A small masked image model, trained from scratch.
Training: muon at rate 0.021, 7900 steps, batches of 128.
Data: trained on crops of objects in photos (Visual Genome), 123503 training examples, 8.2 epochs.
Rows from block 3 of a small masked image model, named by matrix and row number. Rows with one number within an expert belong to one neuron, the router's apart. Each number is 128 + 32 x the weight over its row's rms, rounded and kept within 0 to 255. All counts start at 0.
After each expert's rows are labels from the 100 images, of 14976, where the router gives the expert most weight on average: "strongest on" is what is common among them. Only what is clearly more common there than usual is listed. The data: crops of objects in photos (Visual Genome).
# router: router (model.blocks.3.mlp.router.weight, 64x96, trained with AdamW), inputs 48-95
# gate: expert gate (model.blocks.3.mlp.gate, 64x48x96), inputs 48-95
# up: expert up (model.blocks.3.mlp.up, 64x48x96), inputs 48-95
# down: expert down (model.blocks.3.mlp.down, 64x96x48, transposed), outputs 48-95

# expert 36
router.36 [ 48 142 140  91  88 127 140 169 173  86 168 101 113 107 147  92  96  96 155 126 120 204  86  96 162 142 127 187 136 117 117 139 159  71  84 155  76 100 130 133 132 109 153 165 168  98 144 119]
gate.12 [112 100 161 128 120 195 102 102 100  86 163 170 147 131  91 162 150  85 148 117 171 148  84 102  46 158  98 117 119 137  98 111  84  93 151 129 118 143 121  95 118 148 134 148 118 135  71 162]
up.12 [126 154 127 112 118  53 119 139 130 162  91 124 105 121 151 115 123 168 107 150  95  94 168 123 225  59 112 130 136 123 154 133 204 174 136 118 120 120 182 154 142 110 137 114 125 105 164 117]
down.12 [ 89  97 106 104  63 182 149  85 112  97  62 157 146 128 168 154  88 127  97 148 131 103 152  84 203 122 158 111 105 133 127 130 155 139 135 127 147 154 177  64 161  76 155 167 102 209 124 109]
gate.13 [122 160 131 155 140  65 133 141 136 108 102 106 146  83  81 131 123 146 179 138 136 149 149 111 125 137  75 147 155 141  57 230 124  24 109 149  49 156 166 104 100 123 156 171 139 104 153 158]
up.13 [118 159 142 157 135  50 134 144 134 113 106 116 134  71  85 132 128 158 176 140 150 148 135 108 125 121  79 147 153 141  66 215 129  27 105 145  41 152 180 101  98 126 154 154 142  95 154 167]
down.13 [145  97 151 124 178 109 127 194 132 112  94  80 160 109 172 109 159 185 121 137 164 127 126 125 126  65 144 128 162  83  91 117  64 137  89 148  78 126 152 141 123 100  65 147  91 120 172 125]
gate.14 [130 167  50 155 110 135 161 123 134 105 122  67 167 172 136 142 111 160 135 107 196 191 142 127 178 111 130  98 162 145  84 129 159  89 145 148 130 133  82  78  77 142 180 125 147  98  97 196]
up.14 [102 179  82 186 169 136 181  98 114 150  99  99 106  98 159 152 152 121 135 135 169 113 116 113 112 124  69  79 156 130  93 153  84 137 118 171 121  47 120 128  85 151  96 123 160  88 124 139]
down.14 [171 156 123 108 131  88 132 149 128  59 144  93 152 140 130  84  90 125 179 172  99 118 120 110 199 169  81 140 161 152 132 106 139 111 112 164 130 113  72 101 164 149 171 195 120 118  88 163]
gate.15 [ 97 126 159 146 159 176 116 179 107 132  57  90  93 155 101 104 105 132  81 152 137 122 135 103 155 123 120 160 131  81 115 138  66 172 141 129  54 142 129 139  80 109 111 205 181 145 143 180]
up.15 [173 118 147 114 125  91 115  80 140  98 186 135 148 136 150 121 152 144 192 106 101 149 144 173  96 130 160  92 114 188 137 110 183 100  87 140 215 129 149  97 153 144 138  27 102 113 106  93]
down.15 [131  94 139  88 133 152 100 152 203 148 115 135 100  73  75 155 169  41 130  84 139  76 153 152  49 122  90  47 123 131 145 134 141  73 156  63 135  70 140 155 154 147 123 132 110 119 119  97]
gate.16 [140 154  97 132 179 149 119 143  62 181 130  98 131 150 100 140  92  81 128 144 127 152 137 143 143 140  93  94 140 157 173 133 136  74 207 117 133 144  95 137 133 111  96 191 163  96 125 154]
up.16 [141 150  94 141 163 138 108 123  79 166 126  96 112 152 131 152 102 101 118 155 141 145 128 134 146 134  75 107 120 149 171 120 132  95 229 118 141 114  92 126 134 115 112 164 197  70 111 142]
down.16 [184 126  62 105 138 108 122 126 170 130 110 107 162 159  94 184 156  93 149 114 198  86  84 100 155 148 135 131  90 153 154 151  79 118 117 131  97 116 160 119 136 137  83 162 151 120 151  49]
gate.17 [143  97  57 144 131 213 106  39 119 122 113 105 137 124 150 193  92 130 136  76 123 148 133  87 148  96 150 103  97 156  96 220 128 113 110 135 163 105 115 122 104 106 126 182 144 126 156  74]
up.17 [141 137 209 135 148  60 174 181 134 141 157 128 115  79 100  72 158 164 150 160 135  84 126 172  88 140 131 167 155 120 162  79 127 129 155 103  63 156 161 133 159 157 128  72 107 143 142 189]
down.17 [177 125 117  81 111 149 102 124 132 179 133 107 102 128 134  86 129 134 140 154 231 104 168 133 135 136 147 133 108 130 132  98 141 176 126 126 194  82 101 110  90 115 138 113 151 138  93  15]
strongest on: object: sky

# expert 59
router.59 [158 125 144  96 155 152 153 171 168 102 178 106  94 100 155  88 145 142 162  98 113 126  86  89 174 142  98 181 135 137 147 129 115  93  90 160  86  96 140 170 112 105  97 172 169  89 152 126]
gate.12 [177 155 152  90  83 124 154  74 110  55  78 161 147 126  84 142  92 101 170 120 157 136  95 167 156 115 138 118 142 177 124  56 116  94 180 171 105 153  87 154 143 155 148 151  96 125  87  78]
up.12 [164 131 144 123 134 147 151  78 116 115 143 141 195 188  99 118 149  91 129 165 182  64  89 131  86  96 136 178 201 174 115 119 100 114 118 104 144 153 105  95 125 163  73 142  78 107  81 120]
down.12 [159 147 152 132 139 151 136 157 190  91  98  97 105  74 106  81 163 114 156 179 139 160  69  91 113 112  78 144 143 147 154 120  73 165  90 119 118 151 149 156 119 155  86 120 162 118 135 101]
gate.13 [176  90  66 136 132 176 124 104 161 141 128  67 101 169 133  99 144 129 174 151 206  81  87 125 101 133  65 147  95 142 134  73 159  90 204 128 132 135 103 152 165 204 127 143 154 152  98 112]
up.13 [159 130 153 114  88  87 152 175  75 141  95 119  92 132  97 164 138  63  92 126 109 172 132 108 123 192 102 111 185 174 165 140 120 137 142 110 137 147  76 133  96 109 139 142 180 106 156 129]
down.13 [148 113 184 161 140 142 146  88 148 155 129  86  89 149 131 114 142 161 159 113 138 149 134 127 145 134  79 112  94  89 136 183 166 181 161 106 126 124  84 133 130  98  50 134 177 149 107 112]
gate.14 [164 143 129 105 127  92 170  67  64 130  96 143 113 143 128 118 115 103 152  42 176 178 153 153 144 140 147 110 124 129 131  68 128 135 169  87  93 173 150 131 101 104 167 105 148  94 129 149]
up.14 [111 122 154 172  85  93 143 143 106 116 158 116  93 179 129 124 111 104 117 147 163 166 108  88 129 170  71 142  98 112 131 101 128 124 146  91 154 137  61 130 101 126  88 146 190 110 170 152]
down.14 [182 137 170 168 121 122  99  86 122 126 115 106 169 130 109 182 131  96 132 143 198 135 142 156 113 147  86 128 107 119 176 111 117 137 210  73 133 112 113  96  97 109 110 169 171 120 121  64]
gate.15 [ 62 174  59 111 102 101 109 110 158 138 135 116 137  88  96 158 122 131  79 124 131 175 176 151 193 126 146 146  75 124  73 133 105 151 143 123 104 137  99 138 120 160 158 170 146 149 101 130]
up.15 [175 107  79  98  89  86 107 111 130 136 157 165 135 132 159 107 174 172 109 114 118  37 152  97 139 133 107 160  91 103 113 126 148 190 117 138 153 105 116 150 134 152  84 143  88  98 166 129]
down.15 [112  71 137 124 105 157 111 133 136  86 143  74 122 139  97 139 167 151 124 181 108 138 133 138 100  81 113 124 153 167 146 102  97 169 174 162 120 141 108  59  58 155 145 110 131 123  84  89]
gate.16 [182 105 130 146 179 162 136 168 147 108 109  88 136 134 152 124 137 185 149 119 120 104 156 140 142 141 111  75 184 180 123 106 165 113 148 127 161 155 160 105 119  62 154  89 147 170 102  90]
up.16 [ 93 139 128  94  88 123 126  76 122 154 151 136 111 140 102 151 130  72 107 158 143 167 102 125 112 108 153 195  92 107 122 130 101 126 137 147 107  99 109 134  98 189  66 173 119  80 124 157]
down.16 [129 114 167 104  95 105  85 153  90  91 154 180 137 193 157 145  99  99 138 112 115  61 141 176  72 116 111  97 136 104  77 109 179  98 159 111 158 132 112 105 142 117 152 131  99 207 172 159]
gate.17 [167  93 147 102 133 121  95 175 165 168 122 142 102  49  93 140 143 145 107 165 148 122 170  80  81 102 110 187 128 115 160 158  61 119  94 111 108 133 148 101 135 144  93 115 145 134 150 141]
up.17 [116 163 108 152 138 107 138  84 116  76 120 115 159 212 146 118 131 117 129 119 121 136 119 174 169 152 121  75 145 158 102  92 186 155 134 147 139 131  81 150  96  99 146 137 116 112 121 144]
down.17 [ 93 149  68  96 125 168 163 153 141  95 167 136 123 116 140 174 156 148 157 134  57 162 193 140 140 158 118 100 140 132  77  81 115 140 110 130  78 179 140  85  63 135 128 147 153 105 103 165]
strongest on: object: clouds

# expert 47
router.47 [ 98 131 152  98 141 129 166 162 130 127 165 111  89  99 175 132 167 131 144  82 107 113  82  94 170 153  85 159  97 102 161 142  77  99 114 144 108  90 132 148  83 147 121 144 136  74 137 167]
gate.12 [124 145  84 155  96 109 196 115  86 156 122 163  90  61 157 144 143 153 148  94 122 148 161 115 114 125  90 111 159 172 207 168  69 111 102 126 145  80  98  92 162  78 168 163 152 127 141 119]
up.12 [129 143  91 145  89 104 189 110  85 162 135 173  95  54 152 143 135 157 151  98 130 131 170 114 107 115  97 103 156 152 204 162  56 113 110 129 127  85 109 106 156  96 154 173 146 115 140 113]
down.12 [141  91 159 127 164 115 142 188 123  77 106  99 145 143 142 110 170 119 131 158 100 107 148 127 172  99 125 141 143 128 166  88 106  67  59 169 103 105 122 153 168 146 106 109 107 116 145 146]
gate.13 [109 128  85 214 101 117 107 115 132 153 134 143 118 119 119  96  91 135 110 150 219 140 146  87 125 139  47 116 108 142 108 185 132 152 122 140 111 161 111 138 111 116 122 182 193 150 165 112]
up.13 [153 110 180  62 125 123 120 159 148  93 101 111 129 151  86 153 153 158 146  90  72  91 139 161 143 161 170 137 139  86 117  93 131  73  98 131  93 102 177 121 131 168 157  91 111 121  89 182]
down.13 [157 112 143 134  82 171 113  49 132 122 132 130 124 190  84 184  77  80 109 117 126 114 174 107 157 110 138 169 126 171 100 169 121 119 129 116 139 149  84 112 134 127 148 199 126 154 139 192]
gate.14 [127 139 142 121 144 136 114 144 131  78 150 128 164 188 147 101 113 108 119 139 105  77  80 145 132  74  69 144 125 108 113 127 148  39 115 151 160  63 127 118 127 129 143 122 137 162 167  73]
up.14 [137 143 156 119 146 141 116 165 122  75 150 110 169 189 139  86 113 130 119 140 107  62  71 147 123  76  65 147 146  97 114 115 155  50 121 149 149  61 135 119 140 135 145 111 138 168 174  79]
down.14 [177 176 189 128 158 100 132  83 102 168  84 117 166  98 172 115 135 135  86 145 143 102 122 139 165  96  73 170  56 125 175 128  90 159 178 158 144 105 117 141 124  86 119 111 114 137 185 150]
gate.15 [108 152 136 173 140  26 139  85 153  97 156 182 182 146 128 144 118 176 128 113 123 123 148 130 146  67  97 154  91 154 115 160  56 111  76 128 102 102 163 143  78 107 120 116 149 122 136 169]
up.15 [112 132 131 172 130  18 136  68 137 110 172 188 175 142 143 153 123 155 113 123 122  94 164 116 146  72  85 182 127 135 140 179  66 118  90 154  90 110 161 140  98  97 120 130 115 109 160 138]
down.15 [124  94 162 151 143 118 192 152 118 105 178 132 128  71  77 165 172  90 114  68 139 199 156 118  64 111 143  90  85 135 139 158 102 109 139 116 107 118 106 146 152 151 116 122 154 122 175 185]
gate.16 [161  59 125 123 180 149 120 156 173 163 125 159 112  91  96 179 129 134 127 136 114 140 169 135 122 125  71 129 114 150 132 144 181 121 168  95 113 123 145 155 125 137 109 149 196 113 102 159]
up.16 [101 195 140 121  73 103 127 134  82  87 137 102 143 166 155  77 118 128 115 144 167 112  82 125 130 190 172 146 151 112 108 125  66  97  91 140 163 145 114 121 120 105 127 120  64 142 140  94]
down.16 [159 136 122 162 109 151 172 135 113 151 128 151 103 168 148 119 128 206 118 107 135 111 186 149 130 160 159  76 204 162  87 109 111 114  71 129 145  81  76 124  92 117 183  83 104 134 126 135]
gate.17 [140 119  84 110 163 171 123  90 155 146 178 119 135  86 154 148 125 189 122 133  83  73 179 149 160 164  95  81 154 126 114 114 167 120 100 117 144 124  97 127 108  83 188  81 130 163 137  65]
up.17 [124 138  90 105 153 172 125  77 180 151 186 112 120  77 128 152 109 177 134 132  89  65 150 168 168 160 109  84 163 129  91 131 167 106  81 119 143 117 106 128 102  80 198  70 103 148 134  95]
down.17 [160  75 141 121 133 114 123 106 148 146 118 170  61  87 168 104 121 125 168 132 131 144 146  39 126 172  82 143 136  80 196  88 129 180 170  89 164 154 199 122 124 112  89 125 129 129 111 147]
strongest on: object: clouds

# expert 22
router.22 [128 155 172 104 112 176 120 182  83 147 170 147  77 104 157  96 154 147 137  96  96 184 106  86 167 159  97 162 124  83 161 123 127 111  98 131  85  91 176 124 106 112 110 129 174 109 163 174]
gate.12 [147  99  83  76 104 156 113 150 140 137 141 122 158 166 106 162 158  85 100 163 105 128 160 113 101 107 146 174 108  54 157 128 150 124  66 149 107 186  59 117 140  96 153 161  79 108 137 110]
up.12 [ 72 166 127 175 164  80 120 117 108 171  92 122  82 106 107 100 120  96 136 134 193 120 141 151 135 183  88 101  89 138 148 171 114  72 142 109 170 163  92 112  93 105 141 137  79 139 151 138]
down.12 [154 137  90 121 175 133 106 131  73 142 154 107 136  66 132 110 130 105 166  46 137 154 101 157  77 118  61 157 149  79 119 163 118 144 168 135  83 130 135 130 119 155 135 131  70 133 137 112]
gate.13 [183 139 103  88  71  91 129 141  90 136 122 145 156 176 147 160 131 116  62 117  88 140 110  91 129  96 120 200 132  95 148 107 122 140 102 131  99 111  99 138 162  89 164 174 129 166 128  74]
up.13 [116 155 127 161 205  93 119 141 120 129  84  88 144  49 118 101 114 115 146 117 152 127  76 170 113 182  75 143  99 151 140 229 135  89 134 121 104 125  66 100  94  94 150 156  94 144 121  73]
down.13 [142 131 148 107 176 127 125 125 152 151 158  87 115 161 173  80 179  98 126 104 138 133  70  90 132  81  79 198 146 138 148 102  83 151 132 165  72  87 109 108  90 150 113 124  71 105  69  84]
gate.14 [162 108 137 103 147 130  83 208 111 115  62 107  85 100 122 103 131  69 108 139 153 169  77 117  98 140 116 144  79  96 183 113  61 139 127 143 122 153 153  87  97 136 136 153 106 145  85  75]
up.14 [139 101 117 112 141 129  87 195 105 113  52 108 100  93 123  91 149  92 112 143 202 141 109 119 103 157 111 143  96  99 179 112  75 129 121 127 129 157 169  93 100 106 131 157 126 134  76  81]
down.14 [145 128  91 141 158 163 141 170  66 127 133 112 111 104 143 109 166 197 115  85 106 125 115 162 133 115 114 107  50 122 184 136 154 128 116  98 130  96 120  90 118  91 149  78 160 144 141 159]
gate.15 [178  87 153  97 152 167  94 175  90 153 165 112 132  90 105 176 150 186 141 140 145 119  96 105 127  90 203 108  86 153 189  69  87 179 162  88 114 141 195 133 180 151 115 119 106 159  90 103]
up.15 [178  90 150 100 154 169 100 183  97 148 162 107 140  82 119 166 150 185 128 140 150 111  85 110 127  95 187 107  93 163 192  79  82 175 160  98 106 145 198 131 178 135 133 129 100 149  78 106]
down.15 [131 151 136 122 153 103 110 171 115 179 181  88 147  59  92 142 158 177  84  91 109 114  98 123  64 176 113 154 158 127  83 185 113 146 118 147  90  91 182 147 149 116 124 204 163 107 132 108]
gate.16 [102 158 122 124  83 111 104 126 131 139 183 174  99 111 138 177 152 118  91 136 126 153 147  89  86 135  41 125 165 128 107  80 148 209 178 103 102 125  91 103  80  86 114 193 138 102 107 143]
up.16 [174  72 123 129 159 118 152 121 123 127  65 104 137 125 121  92 116 137 153 112 130 135 131 166 158 136 206 122  92 121 165 182 120  43  92 151 165 131 153 168 181 170 131  71 120 150 156 108]
down.16 [200 131 143 110 133 100 126 153 132 146  92 157 128 180  80 176 110 128 112 151 149  94 196  93 103 107 182  74 140 175 102 155 126  73 186 103 174  88  78 121 149  75 143 146 169 137 133 156]
gate.17 [ 78 160 127  95 109 116 143 129 147 158 131 149 119 121 148 178 140  75 119 160 159  59 136 161 135 120 135 131 174  94 142 118  31  87 135 119 123  96 160 128 137 147 138 152 149  54 108 147]
up.17 [163  90 145 164 167 157 105 151 102 118 112 128 147 153  97  76 109 164 140  91 104 212 121 108 123 121 109 127  89 162 110 122 208 187 120 123 123 179 111 138 103 109 110 114 121 194 151 129]
down.17 [107 132  57 152  95 132  95  88  78  99 116 180 126 174 101 170 105 114 104 163 120 171 162 170  71 143 178 140 132 155  51 145 145 169 145  66 107 192 100 117 111 137 113 174 103 205  79 138]
strongest on: object: clouds; object: sky

# expert 39
router.39 [111 138 153 102 168 155 143 157 152 114 178  81 109 106 144 102  86 140 169  87  84 176  80 106 149 134 125 186 119 107  76 149 100  81  94 153  73  74 111 162 119 129 124 176 187 140 172 125]
gate.12 [163 137 131 113 114 105 142 134 111 130 154 138 202 138 148 135 122 154  92 104 129 108 118 131 134 127 109  90 114 147  79  74 138 102 178  81 134 165 103 156 143 156 137 130 128 106 139 157]
up.12 [ 93 114 155 171 108 110  93 151 111 113  76 151 130 152 149  68 129 177 103 129 152 142 138 110 128 100 143 176  90 107 150 144  83 149  87 145 129 110 131 109 150 123 119 112 118 182 123 120]
down.12 [152 138  76 151 128 123  65  92  96 121 113 128 147 100 130 181 147  98 135  91 183 150 136 174  85 101 179  93 113 152 135 109 100 158 137 109 116 114 136 118  69 150 156  95 111  55  50 124]
gate.13 [108 153 115 134 101 141 130  61 105 137 120 116 118 106  92 115  98  44 134 129 118  80 177 140 149  70 163 140 138 149 141  81 137 162 158 155 173 197  72  66  94 108 148 168 103 150 137 127]
up.13 [135 111 102 190 149 111 129 158 174 120  75 163 144 146 194  70  99 151 158  85 148 111 130 139 152 116 108 160 113  73 100 176 125 171 149 135 131 137 125 152 156 158 122  98 147 126 155 143]
down.13 [174  83  58 140  66 111 196 130 102 194  99 174 137 122  47 136 176 139 145 122 171 131 121 127 132 155 183 114 107 123 129 123  88  87 113  95 150 117 169 104 114 162 139  71 119  89  69 113]
gate.14 [158 102 106 143 109  81 235  63 142 118 178 122  90 121 152 104 115 109 142 101  83 146 115 134 168 208 151 108 121  89  85 119 116 113 164 143 162 101  86 183  75 167 148 100 180  98 161 148]
up.14 [133 148 121  88 118 157  96  98 117 159 136 114 148 178 144 145 119 135 151 185 132  87 138 183 158  88 128 120 158  90  47  77  78 125 165 107 168 103  89 163 133 122 103 121 136  85 157  99]
down.14 [ 91 135  82 153 196 172  88 151 168 111 119  86 126 142 148 107 101 156 109 140 124 161 123 179  66 133  95 135 111 113  96 142 132 145 165 112 107 103 106 141 153 148 159 123  93 136 121 116]
gate.15 [153 152 168 116  76 102  79 162 124 147 130 132 102 147 114 100 105 167 117 100 137 108 187 148 151  29 130  81 180 102 123 119 136 179 134 108 121 194 145 126 179  70 134 106  77 159 112 185]
up.15 [147 183 119 107  66 117  84 159 110 128 149 113 100 162 100 130 117 132 111 132 127 135 118 146 159  89 153 124 156 133 109 102 175 246 168 121 172 204 171 134 121  74  99 136 137 123 117 180]
down.15 [147 145 142 144 128  80 131 103 106  79 171 139 124  73 148 109 148 171 168  72 133 106 110 171 133 139  49 167  86 185 151 106 118  99 148 135 114 171 188  96 111 143 141 121 134 121 151 149]
gate.16 [181 147 136 157  91 161  98 111  69 117 116 152 116 152 140  88 125  74 100 169 163 118 189 146  80  65 109 116 167 102 126 184 133 157 151 105 159  61  85 104 136 148 111 122 161 108  97 164]
up.16 [173  89  93  89 102 172 138 137 117  99 135 140 125 148 109 118  79 149 190  89 135  94 105 191 104 125 167 122 122 135 146 196 119 146  65 135 121  49 111 133 112 134 176 142 130 174 132 103]
down.16 [147 148 145 171 107 105 120 121 136 155 141 134 120 118 118 144 160  91 123 106 182 131 156 112 120 173 134 110 154 114 139  97 163 152 138  87 113 166  29 136 147 105  82 138  76 108 101 168]
gate.17 [138 105  92 134  64 131 159 149 122 136 108 126  76 133  94  88 140  88 159 134 100 228 121  96  69 122 157 143 118 143 198 102 130 126 115 127 169 120 187 131 131 153  83 146 182 183 159 157]
up.17 [134 105  98 130  66 114 160 153 133 143 116 136  73 132 101  95 148  87 153 134 110 233 125  92  72 123 162 148 117 148 195  87 121 133 107 130 160 118 180 134 134 155  83 149 182 166 149 145]
down.17 [151 144 136 161 104 135 151 198 163 139 126 106 147 149 107 133 144  62  73 155  71 102 138 109  99 172  85 139 128 155 145 146 165 135 136 125 181 170  93 109 167 132 159 108 126 194 145 148]
strongest on: object: sky

# expert 14
router.14 [142  91 162 102 195 171 105 107  78  96 134 188 102 110 174  93 191 155 174  91  97  95  99  98 127 151  85 162  93 115 169 175 122 134 126 137 122 120 154 123 152 161  70 143 137  85 153 145]
gate.12 [130 151 223 130 156  80 119  77 151 127 125 171  93 186 180  87 142 163 162 160 114 127 149 125 125 154  82 133  95 146 151  74 134  71 102 143 179 111 132  81  98 155 107  70 165 128 134 171]
up.12 [124 106  35 121  98 171 140 183 111 130 135  79 168  75  72 167 117  94 102  96 140 131 107 131 130 103 175 118 165 106 104 179 130 190 156 114  72 145 115 176 153 102 139 186  99 126 122  84]
down.12 [127 116  75 160  80 119 131 148 150 173 140 191 145 195 100 142 119 113 109  62 168 153 166 117 147 102 174 110 129  72  70  89 146 164 161  42  97 102  39  90 108 110 109 142 123 142 120  80]
gate.13 [137 136 109 115 194 112  84  83 117 114 136  99 128 173 163  97 108 119 123 146 156 131  21 163  84 117  84 157  88 134 104 124 103 132 149 124  77 129 120 153 122 136 129 177 116 168 141  52]
up.13 [109 105 143 151  63 133 156 189 142 144 110 160 129 110  83 170 147 141 130 111 110 125 233  85 156 132 178 108 171 106 148 141 155 135 112 141 172 142 149 105 128 116 134  83 132  87 116 195]
down.13 [116  51 109 188 174 161 152 156 140 171 149 152 173 145  71 157 150 128 120 119 135  96 114 103  23 139 139 161 166 100  74 167 128  64 148  69  94 162 166 148 168 157  82 137 107 130 123 132]
gate.14 [ 79 167 147 135  42 169 121 193 143 145 147 157 138 161 115 120 131 149 113 171 125  96 174 109 113 113 186 108  61 108 158 129 156 138 183  88 145 114 151 148 145 137 208 117 214 139 110 172]
up.14 [181 113 137 109 191  88 135  17 109  93 127 115 124 146 140 138 132 134 158  90 127 130  89 125 147 149  95 186 163 170 112 165 133 104  65 140 122 125  79  85  85 124  60 144  61 117 177 118]
down.14 [124 153 158 103 129 101  92  95 161 150 154 145 121 154  66 140 131 155 109 147 134 168 180 161 160 118 117  74 154 133 110  76 158 183 104 123 183 104 150  98 147 111  45 105 121 132 113 125]
gate.15 [143 124 200 131 110  45 133 147 118 197 144 135 104 119 139  74 113 161 179 128 152  67  76 154 118 139  99 147 113 168 145 148 142 114 143 148 186 109 130 147 106 109 120 108  73 141 147 138]
up.15 [131 128 197 133 100  42 138 149 114 196 147 139 107 114 130  70 112 162 188 123 148  65  67 158 113 135 118 148 107 175 142 152 143 123 137 147 189 115 130 138 107 107 125 108  71 142 151 127]
down.15 [184 167 179 118 154 123 126 151 151  79 126  59  96  81 160 118 178 113  93 167 110 143 120 158 138 141  25 108 105 126 187 104 119 104 117 132 138 178 158  84 116  85 120 105 112 173 111 147]
gate.16 [131 170 174 125 162 130 161  96  92  83 135 145 138  80  98 115 143 109 126 106 121 233 138 118 146 176 125 112 142 166 106  60 130  91 136 110 143  96 112 112 128 137 111 133 195  83 127 148]
up.16 [117  81  69 121  85 119 104 167 165 167 117  98 126 184 156 136 118 142 138 147 129  29 124 142 116  83 136 150 104  85 152 188 133 172 111 155 115 166 147 145 117 115 136 113  70 171 132  99]
down.16 [125 176  99 161  37 176 150  73  78  91  91  89 137 143 105 123 110 147 185  90 167 189  82 138 130 109 137 161 114 154 127 132 139 108 155  94 122 105  85 161 133 159 174 146 125 146 149 109]
gate.17 [104 142  68 176 189 124  94 173  92 127  91 112 154 143 105 137 134 152 108 160 129 148 146 150 141 118 186 139 170  76 101 159 108 149  98 111  42  96 134 131 144 162 203 149 145 146 117 212]
up.17 [123 159 111 118 160 126  79 172 148 106  82 130 172  66  82 114 150 148  95 163 105 150 177 142 127  92 159 120 180  84 120 127  98 165  91 124  64 104 171  99 151 161 155 106 160 166 101 209]
down.17 [ 68 126 120 112 124 171 114 131 112 105  96 121 148 108 101 141 133  84 170  90 177 135 111 124 235 127 116 144 115 145 144 102 171 133  75 204  80 143  96 107 108 104  91 109 182  91 115 116]
strongest on: object: sky