From a checkpoint of a small masked image model: arch swin.
Rows from block 2 of a small masked image model, named by matrix and row number. Rows with one number belong to one neuron. Each number is 500 + 40 x the weight over its row's rms, rounded and kept within 0 to 999. All counts start at 0. Numbers have three digits each. After the name is the row's rms in percent of the matrix's.
After each neuron's rows are labels from the 100 images, of 14976, where the neuron reaches its largest size: "colour at peak" is the nearest of a few named colours to the mean colour under the peak. Only what is clearly more common there than usual is listed. The data: crops of objects in photos (Visual Genome). In brackets: how many of the 100.
# gate: MLP gate (model.blocks.2.mlp.gate.weight, 128x48), inputs 0-47
# fc1: MLP up (model.blocks.2.mlp.fc1.weight, 128x48), inputs 0-47
# fc2: MLP down (model.blocks.2.mlp.fc2.weight, 48x128, transposed), outputs 0-47

gate.66 020:460512542483628514479449493501506534471526475494517524506442470433557541480512466399475548441454454467475503533517505530517536492490546558515538
fc1.66 036:506508476493440450521511512522476455493516459482546465414596596486459558497488493579450498477515503512561506556475499484518505511542511519419449
fc2.66 046:584507477533438435536457563511512484511520453504554527469515554473477527465515462601429528456522488496519494534499488463538480516572468450441471
colour at peak: brown (74)

gate.37 093:498501491417541473489484491485529463579507493557530451524431409452568474433530522518554514527546507481499438505469495526522573515550465504519455
fc1.37 100:581468525462494483476502492462510518422528499509436485561443471516507527511497507518480520537510591369515567474462497497497460501505475531529572
fc2.37 084:442469506434543442434557546516469482554553443527527502541473500539557496478496504559500547556564526436516466520421486458500511475489455502485550
colour at peak: brown (86)

gate.63 072:441438520479510490447500508423470553465545542518548463495537461507521534441492489519555545488454484530506480519478581427566561486516539508473424
fc1.63 100:574524500493459507549502510478540482516462453554459538494521522486485513565561438474412500503516517501507492433552395492428501536475474549510553
fc2.63 107:426503537515469454484546462417446541546487528564523534511556512418498529531498521504461506565557513526487465473501537462506561498508437463472426
colour at peak: black (96)

gate.65 111:502483551481507444483505612507441515473484556464468487553509494485545543423482495445546483502507521431554583487497506482546555430511483513473461
fc1.65 110:472517511518539512527461466522499475533547503482530416479505507596528399530439526589516550512531441523492430510466458496462504531497446468532508
fc2.65 122:531452578519487442518503565507481541453451538490481502546465479527555506435506471457574512466523517442470537527486460479529524418587480498550467
colour at peak: brown (60)

gate.76 018:456500525540514541421450455471597483555546502561477516535487462453474521457499444494487501493434433461516488542500549524572496490487544572487490
fc1.76 041:508518492526531564437513420508502517520534500546509502489457554543399544464448595515488541459423538514470487500465566508505481466466515444497498
fc2.76 034:562492490509504510421504421530461508502533519560472506505434552502453543554515512575438484499501557528484477448522537478532508432410521455497538
colour at peak: grey (88)

gate.60 102:502516531460441504490536488514481435518498579515510529465511488450574477458578591536479461505432529427521577466463504551505509517460485474457499
fc1.60 120:532489525494457572459499570484467558450481456537450530483533563518468556556475507485459431516476509448508519510518502373504514535493545519454514
fc2.60 100:469499541487544438573468437518467505505472525523507524482528496468550531445501508484416568500521540527443536531460513524484476419416590501500507
colour at peak: brown (70)

gate.121 094:476425467575559492522504458478504468493549421538484463502462442560550469447499516468544532472492566461503485441474495556565565475525485512528526
fc1.121 106:476580436517411468493469540449482467465503545483541541502594464505506490549502489512525541462561489468521444418495491532482481501571480561497497
fc2.121 116:524578527454514459471470471481482514399483542497596510497525438426545560522506516576496508475527463503523466512542554492464463471494451522451513
colour at peak: brown (74)

gate.47 095:550463468455482439452483481508462428536511426569535502546466479496514569475518516503537458560525535488556430522454533465514542467548482564460521
fc1.47 106:493435476448549425568504494557516454549531447545440531504463474485465557490548472462487502562551557511481480546471452488439503505532469555476540
fc2.47 138:440533582490613465571484456479516481517551493509519438429493448475535496479470467547479500538491562475496493535459499533503490549411514491493521
colour at peak: brown (75)

gate.2 082:445544478490463551498456425481497433540494519592514492528574523544482399485549502519490513452520451480580468466545479499470507514526511513543469
fc1.2 081:475492462426471437520524532503502561511480536558521515534465495410525550455533507468545516477512600480515515513389462482533512464510451492544507
fc2.2 095:480437435467464577419466469419524491510539531507496485551543483461496467544536522556446534573493489505552477502535475513545471571460503460471507
colour at peak: brown (68)

gate.7 122:505511573489509541525490482447519454546512528517530542477526551464486521428516525524468474510475438547444516459531471579534490421468548481499391
fc1.7 079:445446517479415563551476482501509476506447523494480579406541572540521525511478503499474454536556558462492506514481520401496498549497502510513492
fc2.7 129:555458460414493441477481527510470491475461576499545451557484482542570530450501435503529470535559528490552448549520498455497461532495487490561546
colour at peak: brown (94)

gate.38 039:461521483543557457580513428422493534500578535518486507433542537488516489535483515499554476482476412524470514440507584518491523490447490509488453
fc1.38 074:445523455445537417545509481488495428491540533479463539418536470453494486594519484488530453535601463499481558521513508534481482525517502542503498
fc2.38 070:491508500463569459571487564510494419501513489475510484421518544465496481552557471541513425481513492507532539498526430503450410564506522522548482
colour at peak: brown (96)

gate.86 015:500527471536502553554465460430555444519545524469544481541545437489487520517540564495491550486488403479533493467521502569448473442443485540459505
fc1.86 038:417505527545499535539434515539446541519485484437598494469514506576423496508497536436467505503514453515455581491540516447524506471460517503524491
fc2.86 028:437481544517481512563411556524513546514523515411571481468526503550458511495548526499481499539488409523472541463517489460565517430468528515517501
colour at peak: grey (96)